Rows from block 9 of a small image diffusion model, named by matrix and row number. Rows with one number belong to one neuron. Each number is 128 + 24 x the weight over its row's rms, rounded and kept within 0 to 255. All counts start at 0. Numbers have three digits each.
After each neuron's rows are labels from the 100 images, of 14848 (inputs lightly noised), where the neuron reaches its highest value: "peak on" is the class under the peak. Only what is clearly more common there than usual is listed. The data: aerial photos of the United States (SatlasPretrain).
# fc1: MLP up (model.blocks.9.mlp.fc1.weight, 512x128), inputs 64-127
# fc2: MLP down (model.blocks.9.mlp.fc2.weight, 128x512, transposed), outputs 64-127

fc1.282:113143124124113118127127136128132105126121115139130106133140132144125117143108128123125138128127126136135124110120129115115144117116194080138138147255112114123128116142128106120136130141128120
fc2.282:152128120120130129117123141135125108121136121119124132131138131131140132127130135122019115166111140121110129134099179127179102126161140119123131133000133097122125132131072083133132108136092129
peak on: building

fc1.392:172103162108110077115127147124064145130123174132123115127092154092137204113128134120139142163134121156125139127129117133136101135125134121132143180135126082115130088134164126129166152125127146
fc2.392:125111075165127100130122118144172129136160142163146098125149117085130191136112141149069139136144125083127011115134148128119116123127092126135116164120123126132112165138134131126107098130131128
peak on: building

fc1.393:162127128148067136126169128174197179150175136141121144133128129146152124125125120135123125125126169125131128128108123129131122128129125116104157133125153129123129117104093128180136123126121137
fc2.393:129134119125123135126178116114124184128123137108131130155123137150115103133132180127133112105141104152102127122120132117180158135127089130113116152152117117117102146139132131118122133131127118
peak on: building

fc1.270:064123104132135095131166163092147132079136137125125127077112113128132125094158149134193127145117163139093135128109157126138099125124151120133122127137129128124128142127126050183143127127124119
fc2.270:214118110147117123124129112130129128120122135137136116173124104126134134124135127076137128127136198120143123126132018137138128120127127126119144114130098129135117121138080143130127129121143125
peak on: crop field

fc1.125:132130126137112128128129135142110139148119127143143125121123137155130145125126097130118116125112107123123148140143119118202159095118255128120126132186130128131119129117132071113129127066129154
fc2.125:089185145137109132138172116061132127121133117095133050129139134127077091140119187128130084123136123107054118130127164135086141140128147125127128150131140124140129106123116148133120124141131129
peak on: building

fc1.150:128123118139142072135129099130097125132169135138128158148128131142100131128106123122118178087145135116128149132138129130129098137100130127126091195153127122158104123116134134126095113151133155
fc2.150:128120127114129117161109117155136124145130129129135164178105121118094123129111120129123181137139137075118135171130114135130140124152130131128128133117147160114124126132162105131088132050124126
peak on: building

fc1.293:081165169157131161101120130145124131109126084125135133119129168160128131133111126116161206118099125134137130131101162143097129101132132123112146124130151052109104159134126141134149132089160150
fc2.293:170128130128119127189104132086134123123123062125127125133124135199155100126134148127108193120088151127116173126112141127127130145138135093122107116186143064135131107128122105121120120122127129
peak on: building

fc1.55:125094127130115143118075137108125151158130100080126139130130158121129121136123153121128108167140156107092133134132125119127115126142174138135129236143136181100171129130116131110136150155091135
fc2.55:057123130120131128144122129128134151128126127161113128141157135115148137121118111115088156129046134130123065157163125129126125132124140182205135103142079130134135139130111112128103123052125082
peak on: building

fc1.451:173121142137120124138108127113115128096100141130125127144102214129173126174127111123125109132123087131130143119174132132119126155128136186153041109120104116129128155071102139123121129151128119
fc2.451:129107120127116113168097124110131132128131149124123063128119207129114162125126167124146125126131149134123136127156134135115118118127128126135219105138132108107132114142167132126116087127127110
peak on: building

fc1.189:148127123167034128121126126131074138117124144104123115142124129181129110094132131121156132148114116128085125108133089146126123185131142126119129133231100123127132121105129121157132149129092126
fc2.189:097160110112126128139055127171176165111123140132134146116124144120130125125136143149085129126141157139155136126126123129126135117101134030162117127116122139127083123115104128173153137132124104
peak on: building

fc1.300:133133131173114109123121129129131152179138164102145128120114130157157126072136126143141136139115122128126127131129130128136111188136140116193128113213133129125126141121157138133109177173129127
fc2.300:128149125127127105120133139144146122146131069138147148080087134097225127177137158127145129141190161132154190119095092143153159111133129110101122102070140140135111134125135143144106137135105052
peak on: building

fc1.137:128112131127156125152103126091141124128147128125138114122115121140140128127094136146133104133129081129085134120123169152083104217150124134122166114144141112119130125133131138150113088132129137
fc2.137:141139139125066155134129120128130123126131122128137101125131117154114127126144133134145149109115124123144127121124222115117117141106114159077124120125132123132062126152111153127142109127137136
peak on: crop field

fc1.74:134138128120121083129144126118079123126114141163117136132121127123159167066129099122134118140125105151134131210141129128105120197093155130095134136129118163048123134124126130125127132126106144
fc2.74:146125141126116129126184075116152119128124144128129098084109141129167135127141153067115108138130141122121133137127038129124107123124130118122133103148123128083131123118121119158131118123141143
peak on: building

fc1.34:166132150148158170145123159100134127134139178122175116067190142141127121097094133128134147127133132147096144128102112132132120150123121166131118132128093130137122121129198164126119100129106151
fc2.34:143128124097155166117145130124115131112136131161119112067056125129123126073052128130118142118146137121159247128129143110154138124128131129133128144111084148075125133119172126128152128118114141
peak on: building

fc1.66:176124106133099114119134144128131133126128153159106127128144131092121113120128123133187149144128133137095139081138167110109128139125114126128115206111131126103096132119142116141116148124134155
fc2.66:082140067113106131149115137164112147155134089128122120097086122121139116102122145128059171107125091131128133099118180113156119121129142137122107182136135110132129125118142128121128131130105123
peak on: building

fc1.489:101132126126140104100138149096110110119128125103135130124128162115151139127135131127118126126124142118074125124116128127121138123129123108133133130131120139101126145127100124159109131132095131
fc2.489:128119129096129086143144128132127128125147113128097128109144119117125119129134088118129121112100126163177087101118113124128126103132110128129124165126122101137125130124123116126157123118050133
peak on: building

fc1.335:128088169124087130083133123153127119121132125149129121114141125143138133144132142144139122119137119139133149154137170120091122161142123120137126119103129118052141127136132131120122140126114083
fc2.335:124138120128128151087118120128128130127170133102124124138120115122128128132127130127140128082129121132113156124128151153119132125005130174123139132134128118125129118086123137137129123126123113
peak on: crop field

fc1.350:128118155138121092128116236123132126122127172128143179137099126129154158109125127125125123131128124122120140129129165114090164132146112126133080136119148136143118128130124117204106120119127133
fc2.350:179131113125117117127122144118134124148129133130154118167126116151101130140172125120113124124126135135110122108099153136130122130140128126124108120124133116129122129134123128110119131105117098
peak on: crop field

fc1.78:101125133125147138139130190122098141142121139128069134126072143129129133120144069141138147126110138126126127129125131120130240134128115123174133044137119127125158129118115115113126127129125129
fc2.78:130128128127128132129164137122112125130127137134032122128121180143123122136204129176111130152122142094146113125116113128147158129116181128118170108125140178156127098137142130103115124119130165
peak on: building

fc1.399:173125165085088088116159151112128140100183140124112094096165131142207119130130111130130127138126139145129135111192096145138153152093128125132124135117126123104082107125113134175164128113124122
fc2.399:148129178131077119154154135141118133147130130116121107091116123110154130129121219116105117084112123125139125090178129149133078089180114100147126149133143128144135191086139124071101105190142127
peak on: building

fc1.88:132114152127134094135185160156137125111133141116146134138120120129124131120133127135072165106086196075128091136121128116111117122122132121121131125105134142131132128130117132080076093192141127
fc2.88:143137129120134089116191131119125135112142130141145125121137128160157137084125122133102139127155129124109144129128132127108111129120106127131145168147124122124129126129151140123130141117117121
peak on: crop field

fc1.310:120124154137126144107142125120138141092085129177131174112127113134081141133128129153131092123107217137119128134057187135142132109140191126126126130106124136130122179128141048166127135125088119
fc2.310:122152129138166139122176123139100130128107131136152112123134125141111126122162160146136091129127191136125128129150145129123128108090100134148027127167157134131137083174121171123149160128126194
peak on: crop field

fc1.331:110109141154125131128162117145135140124128164129136124122121085129103131152128132128133126126140132121145045129121143151100084139069102114133135130108198123098141155148119131127137118129111131
fc2.331:089128133123128128145111146122121132116128119189121152118119141127139128255121132130118139133123128129118129134129124123121110120051112143126141133162116127152122132150128087145116086106183132
peak on: crop field

fc1.365:178136160132132125095140130127179147122125119151144130104157134125118104112123172136137119140078123125145131132111167121139125119146140121121133120231129128132140118108129096089110116038104127
fc2.365:116130188101126140139125120108107124137084114055072111137134131119145126131116104118091145135138116190121125135126173103123199122132136163134137128134121136137120127108135148110205125127128141
peak on: building

fc1.412:134127164143106135130074160125136122135127161126144177129125123130136125117130133125126129145132133130111115128123185105115141126122083132126128095149120177132125119134058126133164099137124125
fc2.412:133137132131198096124131065123124129130194127124139144129134137146219136126134130145159124132138130136136118129132114142161131124129129136136133171130129125119142162178151128083137133124117104
peak on: crop field

fc1.268:134138169128085122090096127116163132145119061091126142109128119123120134121146129158127119114107147120105124118143174090126125103123153086080090113143150126101137105125129137127117105062159120
fc2.268:125189194103110144133116143119122077118111066126132189110129098130135128126139123129139160152144133130136111140133164092159133113127125142141149067113152122116097133125025109104122146137126120
peak on: building

fc1.415:128122107131159139112133129127151156124133127132090136125098126072119127136132127148129129112112140173141138107127211133156122128122107156144133091146115124128133133138156126122128126141139131
fc2.415:132127134127124124115247130138075125129103163121094129129129136128124128159127127085092130130139145118119120125137125072111123118196154125110139141176133130070134117136146136123128133128117119
peak on: crop field

fc1.147:148039193123168107118168180130111131134138137147129146096114126128112121113117124135134150125115136139124130142128167122131118073126120129127130126136127118106135132098167128070162141145127139
fc2.147:131126157133130113108131134113097120134126124113128059148142130133095123122143125122125128128128163124135135124129130148129124144125126123129132134119129118118127192149107128116134138121122127
peak on: crop field

fc1.216:168095138127127174149147140157086083146126159128126151127143180147091126128104125153083108147155129188170171128126138125131141094102142151084121137122091130106128136149140128136141132115118140
fc2.216:146124130128116161097130138130142098124073144098134165129134127138126148129115124105216081124173141097125156146130126133130080161142123136124125128132090115142151103140123136140112125148123114
peak on: building

fc1.307:189130146159126121129099129136098127117125106159123126255145129112150124129133124130128125106124120143125118147155114126133119152135109042120135164128128134095141142164091130130124193168190128
fc2.307:128115124148123107124108109135135143125131121123119117170170134123143148151131144129142111149126127138139137144132123135133128132131131121056141143151129126099123133124128128130145135105136132
peak on: building

fc1.72:094124186124135096110074093130144129051099078132128151140122123137128108128122145129121091129134176086132121132128196128137128120128126089120151117129142143134128126130118119109127078132121121
fc2.72:250131130117174137142061100116115127138131135133119147043125111125136122125132129135125100114121192122124152126129134127144132119142129163134115131111108139128111125150127156133131104190129111
peak on: crop field

fc1.195:130071120172134130143146124124136139121149129099102145140122085125111128109152101255135122162132134120125165123128109147126127112125160125133096156120129140129125133134125085141137128128134121
fc2.195:133125139103129131128125114123131118130114124135132131133131000126123130089127133000141127108128125128116126132115107146142123130070134127127145154072133137133128126119142140139084125132127120
peak on: building

fc1.424:137137162113143132152106117116109094095175140120065127105123134139094128125143137118189127108172129136157115127120134138136073127115116120216129138132133152162126107180127132118156139159120131
fc2.424:178160102154141115137000112132126135109116121144129130095122131123113134125113149146122139123126133133124108130121123084130130129128122131123106173125151123113129117133124125114115130130107119
peak on: building