config.toml
width = 128
adamw_lr_other_params = 0.0008
gradient_noise = 0.3
steps = 9600
Rows from block 9 of a small image diffusion model, named by matrix and row number. Rows with one number belong to one neuron. Each number is 200 + 20 x the weight over its row's rms, rounded and kept within 0 to 999. All counts start at 0.
Before each neuron's rows are labels from the 100 images, of 14848 (inputs lightly noised), where the neuron reaches its highest value: "peak on" is the class under the peak; "top examples" is what is common among them. Only what is clearly more common there than usual is listed. The data: aerial photos of the United States (SatlasPretrain). In brackets: how many of the 100.
# fc1: MLP up (model.blocks.9.mlp.fc1.weight, 512x128), inputs 0-63
# fc2: MLP down (model.blocks.9.mlp.fc2.weight, 128x512, transposed), outputs 0-63

peak on: building (29)
top examples: building (71)
fc1.268,183,196,231,218,217,199,208,211,166,202,194,200,205,216,252,219,203,195,212,231,197,200,198,233,197,212,163,199,200,173,209,200,195,227,228,199,167,229,181,196,198,187,218,218,191,200,240,213,195,219,196,199,178,195,272,215,177,197,206,209,177,215,212,186
fc2.268,256,202,197,202,250,204,199,208,191,197,158,189,181,216,236,211,192,196,211,197,214,203,188,210,187,238,196,182,207,198,174,187,194,171,199,202,232,201,208,195,190,200,207,206,194,223,190,158,198,194,199,206,183,190,197,200,202,185,200,201,203,192,192,206

peak on: crop field (29)
top examples: crop field (34)
fc1.310,200,234,191,198,180,197,204,200,175,228,232,200,203,196,188,196,197,182,210,206,171,154,199,211,194,219,212,203,223,201,231,157,193,185,176,205,184,205,210,224,185,206,191,186,194,220,199,202,200,200,166,227,201,213,201,202,205,200,190,204,210,194,203,199
fc2.310,209,204,207,199,208,182,194,217,200,219,197,202,202,193,198,200,204,213,274,200,174,230,198,200,204,198,199,198,211,199,200,200,205,216,198,196,198,164,189,200,200,200,199,197,219,185,207,200,191,207,191,198,191,224,204,162,183,226,273,226,185,200,187,205

peak on: crop field (32)
top examples: crop field (35)
fc1.331,212,181,202,182,188,181,200,205,192,196,199,201,219,202,173,223,196,272,214,206,197,203,241,205,203,195,201,221,214,200,320,230,214,199,200,202,213,201,200,208,195,202,199,200,206,207,198,180,235,196,194,203,206,213,190,200,187,211,215,212,200,200,200,200
fc2.331,191,208,206,192,193,214,199,216,137,179,199,195,198,220,162,255,200,201,197,228,218,197,210,201,197,219,204,200,183,196,195,196,207,203,168,196,199,204,203,200,200,175,190,199,200,201,208,174,201,190,229,194,186,203,201,185,198,198,206,238,206,190,153,189

peak on: crop field (34)
top examples: crop field (39)
fc1.147,182,198,213,202,202,209,194,191,207,211,178,196,196,193,194,217,199,175,243,161,146,198,174,226,162,218,239,201,210,199,208,196,165,190,203,205,199,193,199,191,206,195,207,265,198,199,202,199,216,139,184,181,191,178,212,210,213,191,195,201,227,224,201,202
fc2.147,190,208,196,170,199,195,207,196,200,197,195,213,203,236,199,190,183,174,230,201,200,184,210,67,184,245,201,234,201,188,223,208,196,203,199,194,181,208,200,198,214,203,199,202,216,200,186,204,203,214,216,205,200,196,235,224,206,198,194,199,113,169,203,200

peak on: building (31)
top examples: building (91)
fc1.457,209,229,199,185,200,207,168,176,186,199,210,203,190,201,207,204,215,195,204,196,180,194,196,198,198,202,174,234,195,205,200,207,196,191,183,202,222,209,198,172,204,201,233,213,138,205,200,221,231,229,203,193,164,216,211,186,174,186,165,208,169,142,210,288
fc2.457,202,160,220,186,205,214,206,201,203,184,218,207,202,201,204,221,203,207,169,205,238,203,203,202,220,205,197,219,212,212,192,204,194,201,235,199,174,203,192,212,204,197,217,191,204,200,197,168,197,184,206,223,170,203,198,200,196,210,173,177,199,246,199,217

peak on: crop field (34)
top examples: crop field (35)
fc1.412,152,202,200,198,214,185,188,194,200,179,208,206,173,213,198,203,202,201,197,164,115,185,196,199,190,245,231,199,206,200,204,208,208,206,136,201,201,194,173,194,216,186,265,251,190,185,199,201,195,190,208,193,195,190,188,199,203,197,228,207,229,196,213,203
fc2.412,206,200,192,196,185,200,216,210,182,210,195,201,203,191,240,194,225,197,201,207,191,199,200,130,254,243,206,196,166,214,195,178,191,205,213,212,193,220,211,210,205,182,201,215,203,198,183,169,195,193,188,204,212,200,195,198,199,190,195,189,130,153,198,214

peak on: crop field (27)
top examples: crop field (30)
fc1.415,200,181,183,209,196,202,203,199,222,237,181,198,211,188,115,249,214,196,316,183,200,174,211,191,193,199,200,206,199,200,201,222,188,208,200,214,146,204,196,198,201,203,209,197,204,195,194,193,174,188,185,202,196,199,207,205,207,198,209,183,213,204,194,194
fc2.415,200,197,207,194,199,195,197,202,147,196,212,208,197,201,204,195,206,198,230,222,205,217,202,202,239,184,215,202,211,196,209,212,180,198,205,199,201,204,200,279,202,202,198,200,165,187,202,206,219,196,208,138,200,195,186,233,191,201,192,198,200,199,167,215

peak on: crop field (30)
top examples: crop field (35)
fc1.137,200,193,189,181,199,196,186,198,223,194,200,201,194,196,189,192,194,182,165,225,303,203,203,205,180,154,240,217,196,208,207,207,220,196,192,207,203,196,225,204,198,197,175,148,234,199,195,195,199,200,191,196,251,232,210,184,192,197,181,209,217,195,225,222
fc2.137,188,198,234,255,206,221,203,200,190,166,197,201,204,205,202,201,188,185,176,206,172,182,195,296,226,188,200,198,207,191,198,188,180,200,200,186,200,179,200,211,187,192,191,189,237,235,197,224,207,207,199,196,205,193,192,205,205,192,199,197,121,193,174,192

peak on: crop field (29)
top examples: crop field (33)
fc1.270,201,179,189,196,198,162,225,234,211,241,171,180,187,258,195,187,165,197,172,194,207,219,188,221,201,195,180,197,243,196,195,196,201,206,203,201,193,202,208,223,206,202,206,219,206,201,200,200,168,195,200,150,241,206,188,207,214,202,193,196,227,196,200,234
fc2.270,199,175,201,172,245,197,230,203,222,205,199,195,200,208,188,201,209,189,155,214,183,146,183,193,199,198,196,195,110,204,197,209,219,168,209,200,197,184,177,172,210,204,189,195,201,202,203,204,199,193,198,203,201,201,184,197,193,196,195,187,152,201,193,197

peak on: crop field (28)
top examples: crop field (30)
fc1.88,207,219,198,197,208,221,175,201,216,179,198,190,196,168,162,254,195,207,192,202,168,207,197,191,186,234,198,201,198,181,230,197,226,203,172,202,198,183,203,191,206,203,200,190,200,146,198,201,204,192,174,186,193,140,202,159,200,196,185,210,234,215,196,236
fc2.88,197,202,202,199,198,202,205,234,216,226,239,238,212,176,218,217,206,242,213,187,207,166,204,203,192,218,253,197,204,209,186,206,193,205,202,197,186,219,60,218,201,198,202,204,210,200,206,206,197,194,164,193,192,153,209,212,198,176,200,194,201,209,204,200

peak on: crop field (28)
top examples: crop field (32)
fc1.72,193,170,200,199,259,196,177,196,176,225,269,207,201,225,213,207,206,204,238,197,184,191,202,200,201,199,203,209,217,205,170,198,200,175,202,209,276,189,214,186,185,211,203,183,197,199,186,203,221,211,210,215,200,183,198,201,184,209,210,214,224,200,205,201
fc2.72,204,186,206,185,197,154,198,220,191,189,190,242,215,196,227,208,181,202,220,197,232,194,195,206,199,210,210,204,207,193,237,199,207,199,201,169,210,191,144,219,198,214,220,200,216,183,200,199,194,204,195,193,205,214,201,205,220,206,194,179,176,182,216,166

peak on: crop field (35)
top examples: crop field (39)
fc1.350,190,203,212,200,179,204,186,214,198,203,208,197,116,198,202,196,196,213,191,200,240,219,183,199,201,187,184,195,225,199,199,199,200,162,206,219,210,184,219,206,209,203,145,244,203,199,200,224,179,147,210,199,210,206,205,201,181,190,197,198,238,208,202,207
fc2.350,211,209,199,197,206,162,207,202,197,194,200,173,198,164,204,198,240,262,178,231,171,200,209,186,213,135,224,202,188,200,230,200,193,201,194,241,203,152,215,204,196,199,198,198,209,183,198,171,185,207,169,200,217,198,199,193,200,187,181,200,79,217,199,203

peak on: crop field (35)
top examples: crop field (38)
fc1.335,204,183,201,207,200,199,197,200,173,175,203,191,200,196,199,203,199,229,195,203,180,209,208,202,193,196,202,207,194,194,350,193,196,212,178,191,185,225,201,198,198,177,212,200,192,216,189,200,246,207,162,187,202,201,204,222,195,205,196,199,205,205,193,215
fc2.335,195,195,191,200,198,206,200,203,210,200,198,199,204,196,198,205,195,236,200,198,229,205,206,198,199,207,201,188,191,207,52,206,198,215,203,200,197,200,196,195,192,199,196,169,205,197,196,215,200,206,200,201,200,209,198,202,199,202,198,201,153,204,235,220