From a checkpoint of a small image diffusion model.
Training: muon at rate 0.0042, batches of 384.
Rows from block 3 of a small image diffusion model, named by matrix and row number. Rows with one number belong to one neuron. Each number is 500 + 50 x the weight over its row's rms, rounded and kept within 0 to 999. All counts start at 0. Numbers have three digits each. After the name is the row's rms in percent of the matrix's.
After each neuron's rows are labels from the 100 images, of 14848 (inputs lightly noised), where the neuron reaches its highest value: "strongest on" is what is common among them. Only what is clearly more common there than usual is listed. The data: aerial photos of the United States (SatlasPretrain). In brackets: how many of the 100, against the usual share in percent.
# fc1: MLP up (model.blocks.3.mlp.fc1.weight, 512x128), inputs 0-127
# fc2: MLP down (model.blocks.3.mlp.fc2.weight, 128x512, transposed), outputs 0-127

fc1.378 092:493579535499453465456604542505502508499371488536500524523512484483529458539506521498503500475524348481505493507494487516439487598507476394508470512477488482430605401592506442466507517606510546499496389445550470602532484518540504516491493476447552518489505518454527506500451497499501479619624539482618509481501364483655538500509542524530644502468499526462501506510499500522506464515504
fc2.378 086:310481508565484498515509497413494373495479497450552681522453501504494493454509497594480493503485524485546512499534517573457424510500504382501539534503509492516491489499512495512522454481539527485502529517529503428586506500492663459447478553459472503482408566518492503497577528504492481402511531503487449504499414528505563462418518469510456499501525501484511405314503511499501512414499
strongest on: building (67 vs 42)

fc1.250 106:505500508561482545500236495541500490487478481510505491675522475572492518661500504500509560441523503509531468495509508502485505487508491526512518531469506488533511529544620488473489505492503489534450485517491567526495477602500498493524444530483494500476507500498492476425500472461508518495485503536629500561516456504581505485509500512497490489487251485505459530454481470509511499599498
fc2.250 083:467486671541496505537545481468513725490529496511493496500493499486437444473533394446503476562556492506520502499512463467520532455524469441434560501502541540429467487469499590471491500323523538485508532499333501537442503508514490430465495329471480528481459500501506517502395492411536520553498469479516507574534492499531507505516492487515522499393485517509491547480566506480508488500503
strongest on: building (84 vs 42)

fc1.499 098:580598503465449436526494545509501493422550641518526693500460509499503529406499490444491462494475493579536537517558505496505488551497555532480485290480484488454484508493574486385509442479513510506509518494482354491453498369496483540493563503509526472618492493510500510544524509501483624508506468488475517474503502482492516504612478506518505495504501490422503516523591469500563523501505
fc2.499 110:507542432504512585513680520498507498505489379497494558483520473500469509480474510499505487519473510495529482521513455499547542504556509502497478435517594414473406486489525496508386481513535473500515638510466502364479477311501515544521538476503497514499497485495503492515487397508491501506498780484495519490503525561517503521493494549523497474499522525469539470475504436503494456504500
strongest on: building (72 vs 42)

fc1.31 091:450505518502506500487431499512515509555504548532504477510496517485484411513537499530504471500510508498469503501573358546509491496511447504389471279605540484495383512512504480543466494536513610584468514499516454471464540439500473585476515500491599487476542482536517499522491502443441502522499547495494493511427506592511550484455484470482650493508504541585501499495491575571309507496432
fc2.31 104:407503464517512458530513508533476512485523495450485497603502483493425450481501494504597506492496510507528478494455549471423480472456500393521459500475484512525562472429495526490553510503506430645499472538537708536485496444540516500484463522268503538488473514564570501504501486497402507456416536526507440490511547599498496539535498492531516497508331488578493502460522493484476502452497
strongest on: building (71 vs 42)

fc1.280 093:495422443447494499507503494543502480492434493499531461131466442439569586509405491490506559502471440550528506524473496516534498503545486518499489500514491476492501373502529510498550426491557531456507520487481478488468502488500538501473445504490501581500466474503478530374499539514490509505527493448477508551481482544448475510488503441502445455459529495513402443486497495494456528411512
fc2.280 112:508495489720488540583506512486517519477455505470489420510514494606464486494513492533530488493540505469523498524515467461447507504449519437505557508510458521487488501557507499535495499484555534499484493384519488482349512505515508484541501555553511485484519502507431549522497551553508491501504504497534488521493500555585531338555503492474486498541570502484586495513551485791503492505504
strongest on: building (73 vs 42)

fc1.67 109:474502513504545503513495489584619474578511488455606500468557475606506507497482503505538500529520514490564497542562530469495503499472567517384582596477486491437481497475742529526435532567375577500641513494463513451478497479665488502496508602493500526481508424521484461504493470491439457504589515494500516503482504498500446516497514499505498507475521502497489449512504504508507501478372
fc2.67 108:477490506438500633510498500547481482506494546487543463501533506512501486505591477519465505497656517495740568508467521464496482536498540494502518493451514464478579506462541491520508525432281495505615503511503530513510417585517452527501458485515475503465553503525506536539483497486545512498502511513535448492588514593488544535502522471487503512500474503503512349466442502501469470503376
strongest on: building (78 vs 42)

fc1.140 078:557530495582499502500363508486449513510597522488533516487528496484402485484503500503519539502498504553494486468537410459518457493493526543382551479512504463490483631495486537494492486575557496517495451437540469504498486513473511450498502496521521446506487493503442496548476487498499523482495500636515619518525506526517420555475507641506506496490589418498486698500493474455513476719533
fc2.140 100:401509458508513531553503541515538441295500513529527404183490475440502496519501477509655503409437496506549519521494519507469466491504505476547503560508515499581531500544517461498497489550507457484515494513515521505503570545565496543506532463493531505525506533555570456548511517504531546500476509505527469490516418484518497493507439496497495512491490478541376514509556482491502494477556
strongest on: building (68 vs 42)

fc1.282 100:485490501508388503489580551504502494498454488456503510515535462527505562488478498484407342503561497491482497477493386394523485506496501457512527490479477518484455415499499476498240516437472444500596482494616491501556480484572501352515450480509505497531517501660409496500456497471497506405468522495447501547480508553525494528476458483479495493544551492507500475468530555503461492475525
fc2.282 096:468517499506371477496499553500522543532498497531505510490550496513474570508533437437449470494504499497475505581482525473501499496500499514535436503429786439452470513508496518483498488529510494503496455545472480497419478600457507538500517497488742509481515427495481500497421498504516487490488478497478504535549460497509490453386505496520539540456537492493431487447501500502379497383513
strongest on: crop field (29 vs 8.8)

fc1.373 071:483500513578483417431488518737487522514452537534520499428529538543502517615525508488559531501550519527472489552499637514496433433466548475499508489501509508505452511508506511506519498484501503593431495409506534500447501472433496482462467502502553489489546497297440512496497490538468541563521370493502506473509520481384486402470430515513441500483495445496502526487378501452457482495514
fc2.373 097:462508489522500498557499506500499453509576461504666449499474550267499500516501501496417484473609536510521498491504517532516477470494554527466491588384519498526481522516501484533502500481490518491533513474460463528496527516500542466489472482494629530445497453594550500505506469460493533506498500534517496346429508529461470346458494525459433513568651523513451525528501491471502378490502
strongest on: building (75 vs 42)

fc1.384 163:543499461548607494508334487572487380511427518506602511506498516505492498495483518347498452441509490498513476472504498481509500372477456512499510509522519478510506480492512448509501488348259522488531456505464477528481469540495386503484500477445487485503476514509479496516506437456459509484528485547476475407497503498502550389487496405454472599569502499510487520496505511496515557562445
fc2.384 141:497550550522501528498628522490464419484477491531512445511500516504501483545518491651512477508477567543501502653469507463501486450515502504500420491502512506433498461495495504499506445487240601452563500497495341501490460529504536500507481502496481506456586496488520430454489488525510470477474517468502567493520369485491426504519515471502488503506493493511526486494476503523500464693497
strongest on: building (78 vs 42)

fc1.406 093:490377550509435492508493403505544489563493561481513547433494487497464494523562523446499499521482427559487504511488470493476497495495460520480428625377504513501474505501499613505489456489588362551502500504494545510478628447523510467469454498539508504513663450548484676525502543499532486497440476525563482477498535501501471473492506497449436550461502494406669515478539508485437500539557
fc2.406 101:623512561513450500473506334510559481489492525510488489610501512500514522479497538469621511483500487497520480530526498424492506516496500548470500302522502479490513482508512424512524423454502490527493498450496494528518592486506603540498549493505488520570516501492516474377476712484446513475486509484477468439513494489399438559481496496467495509570463390525501439487484487490499507362500
strongest on: building (68 vs 42)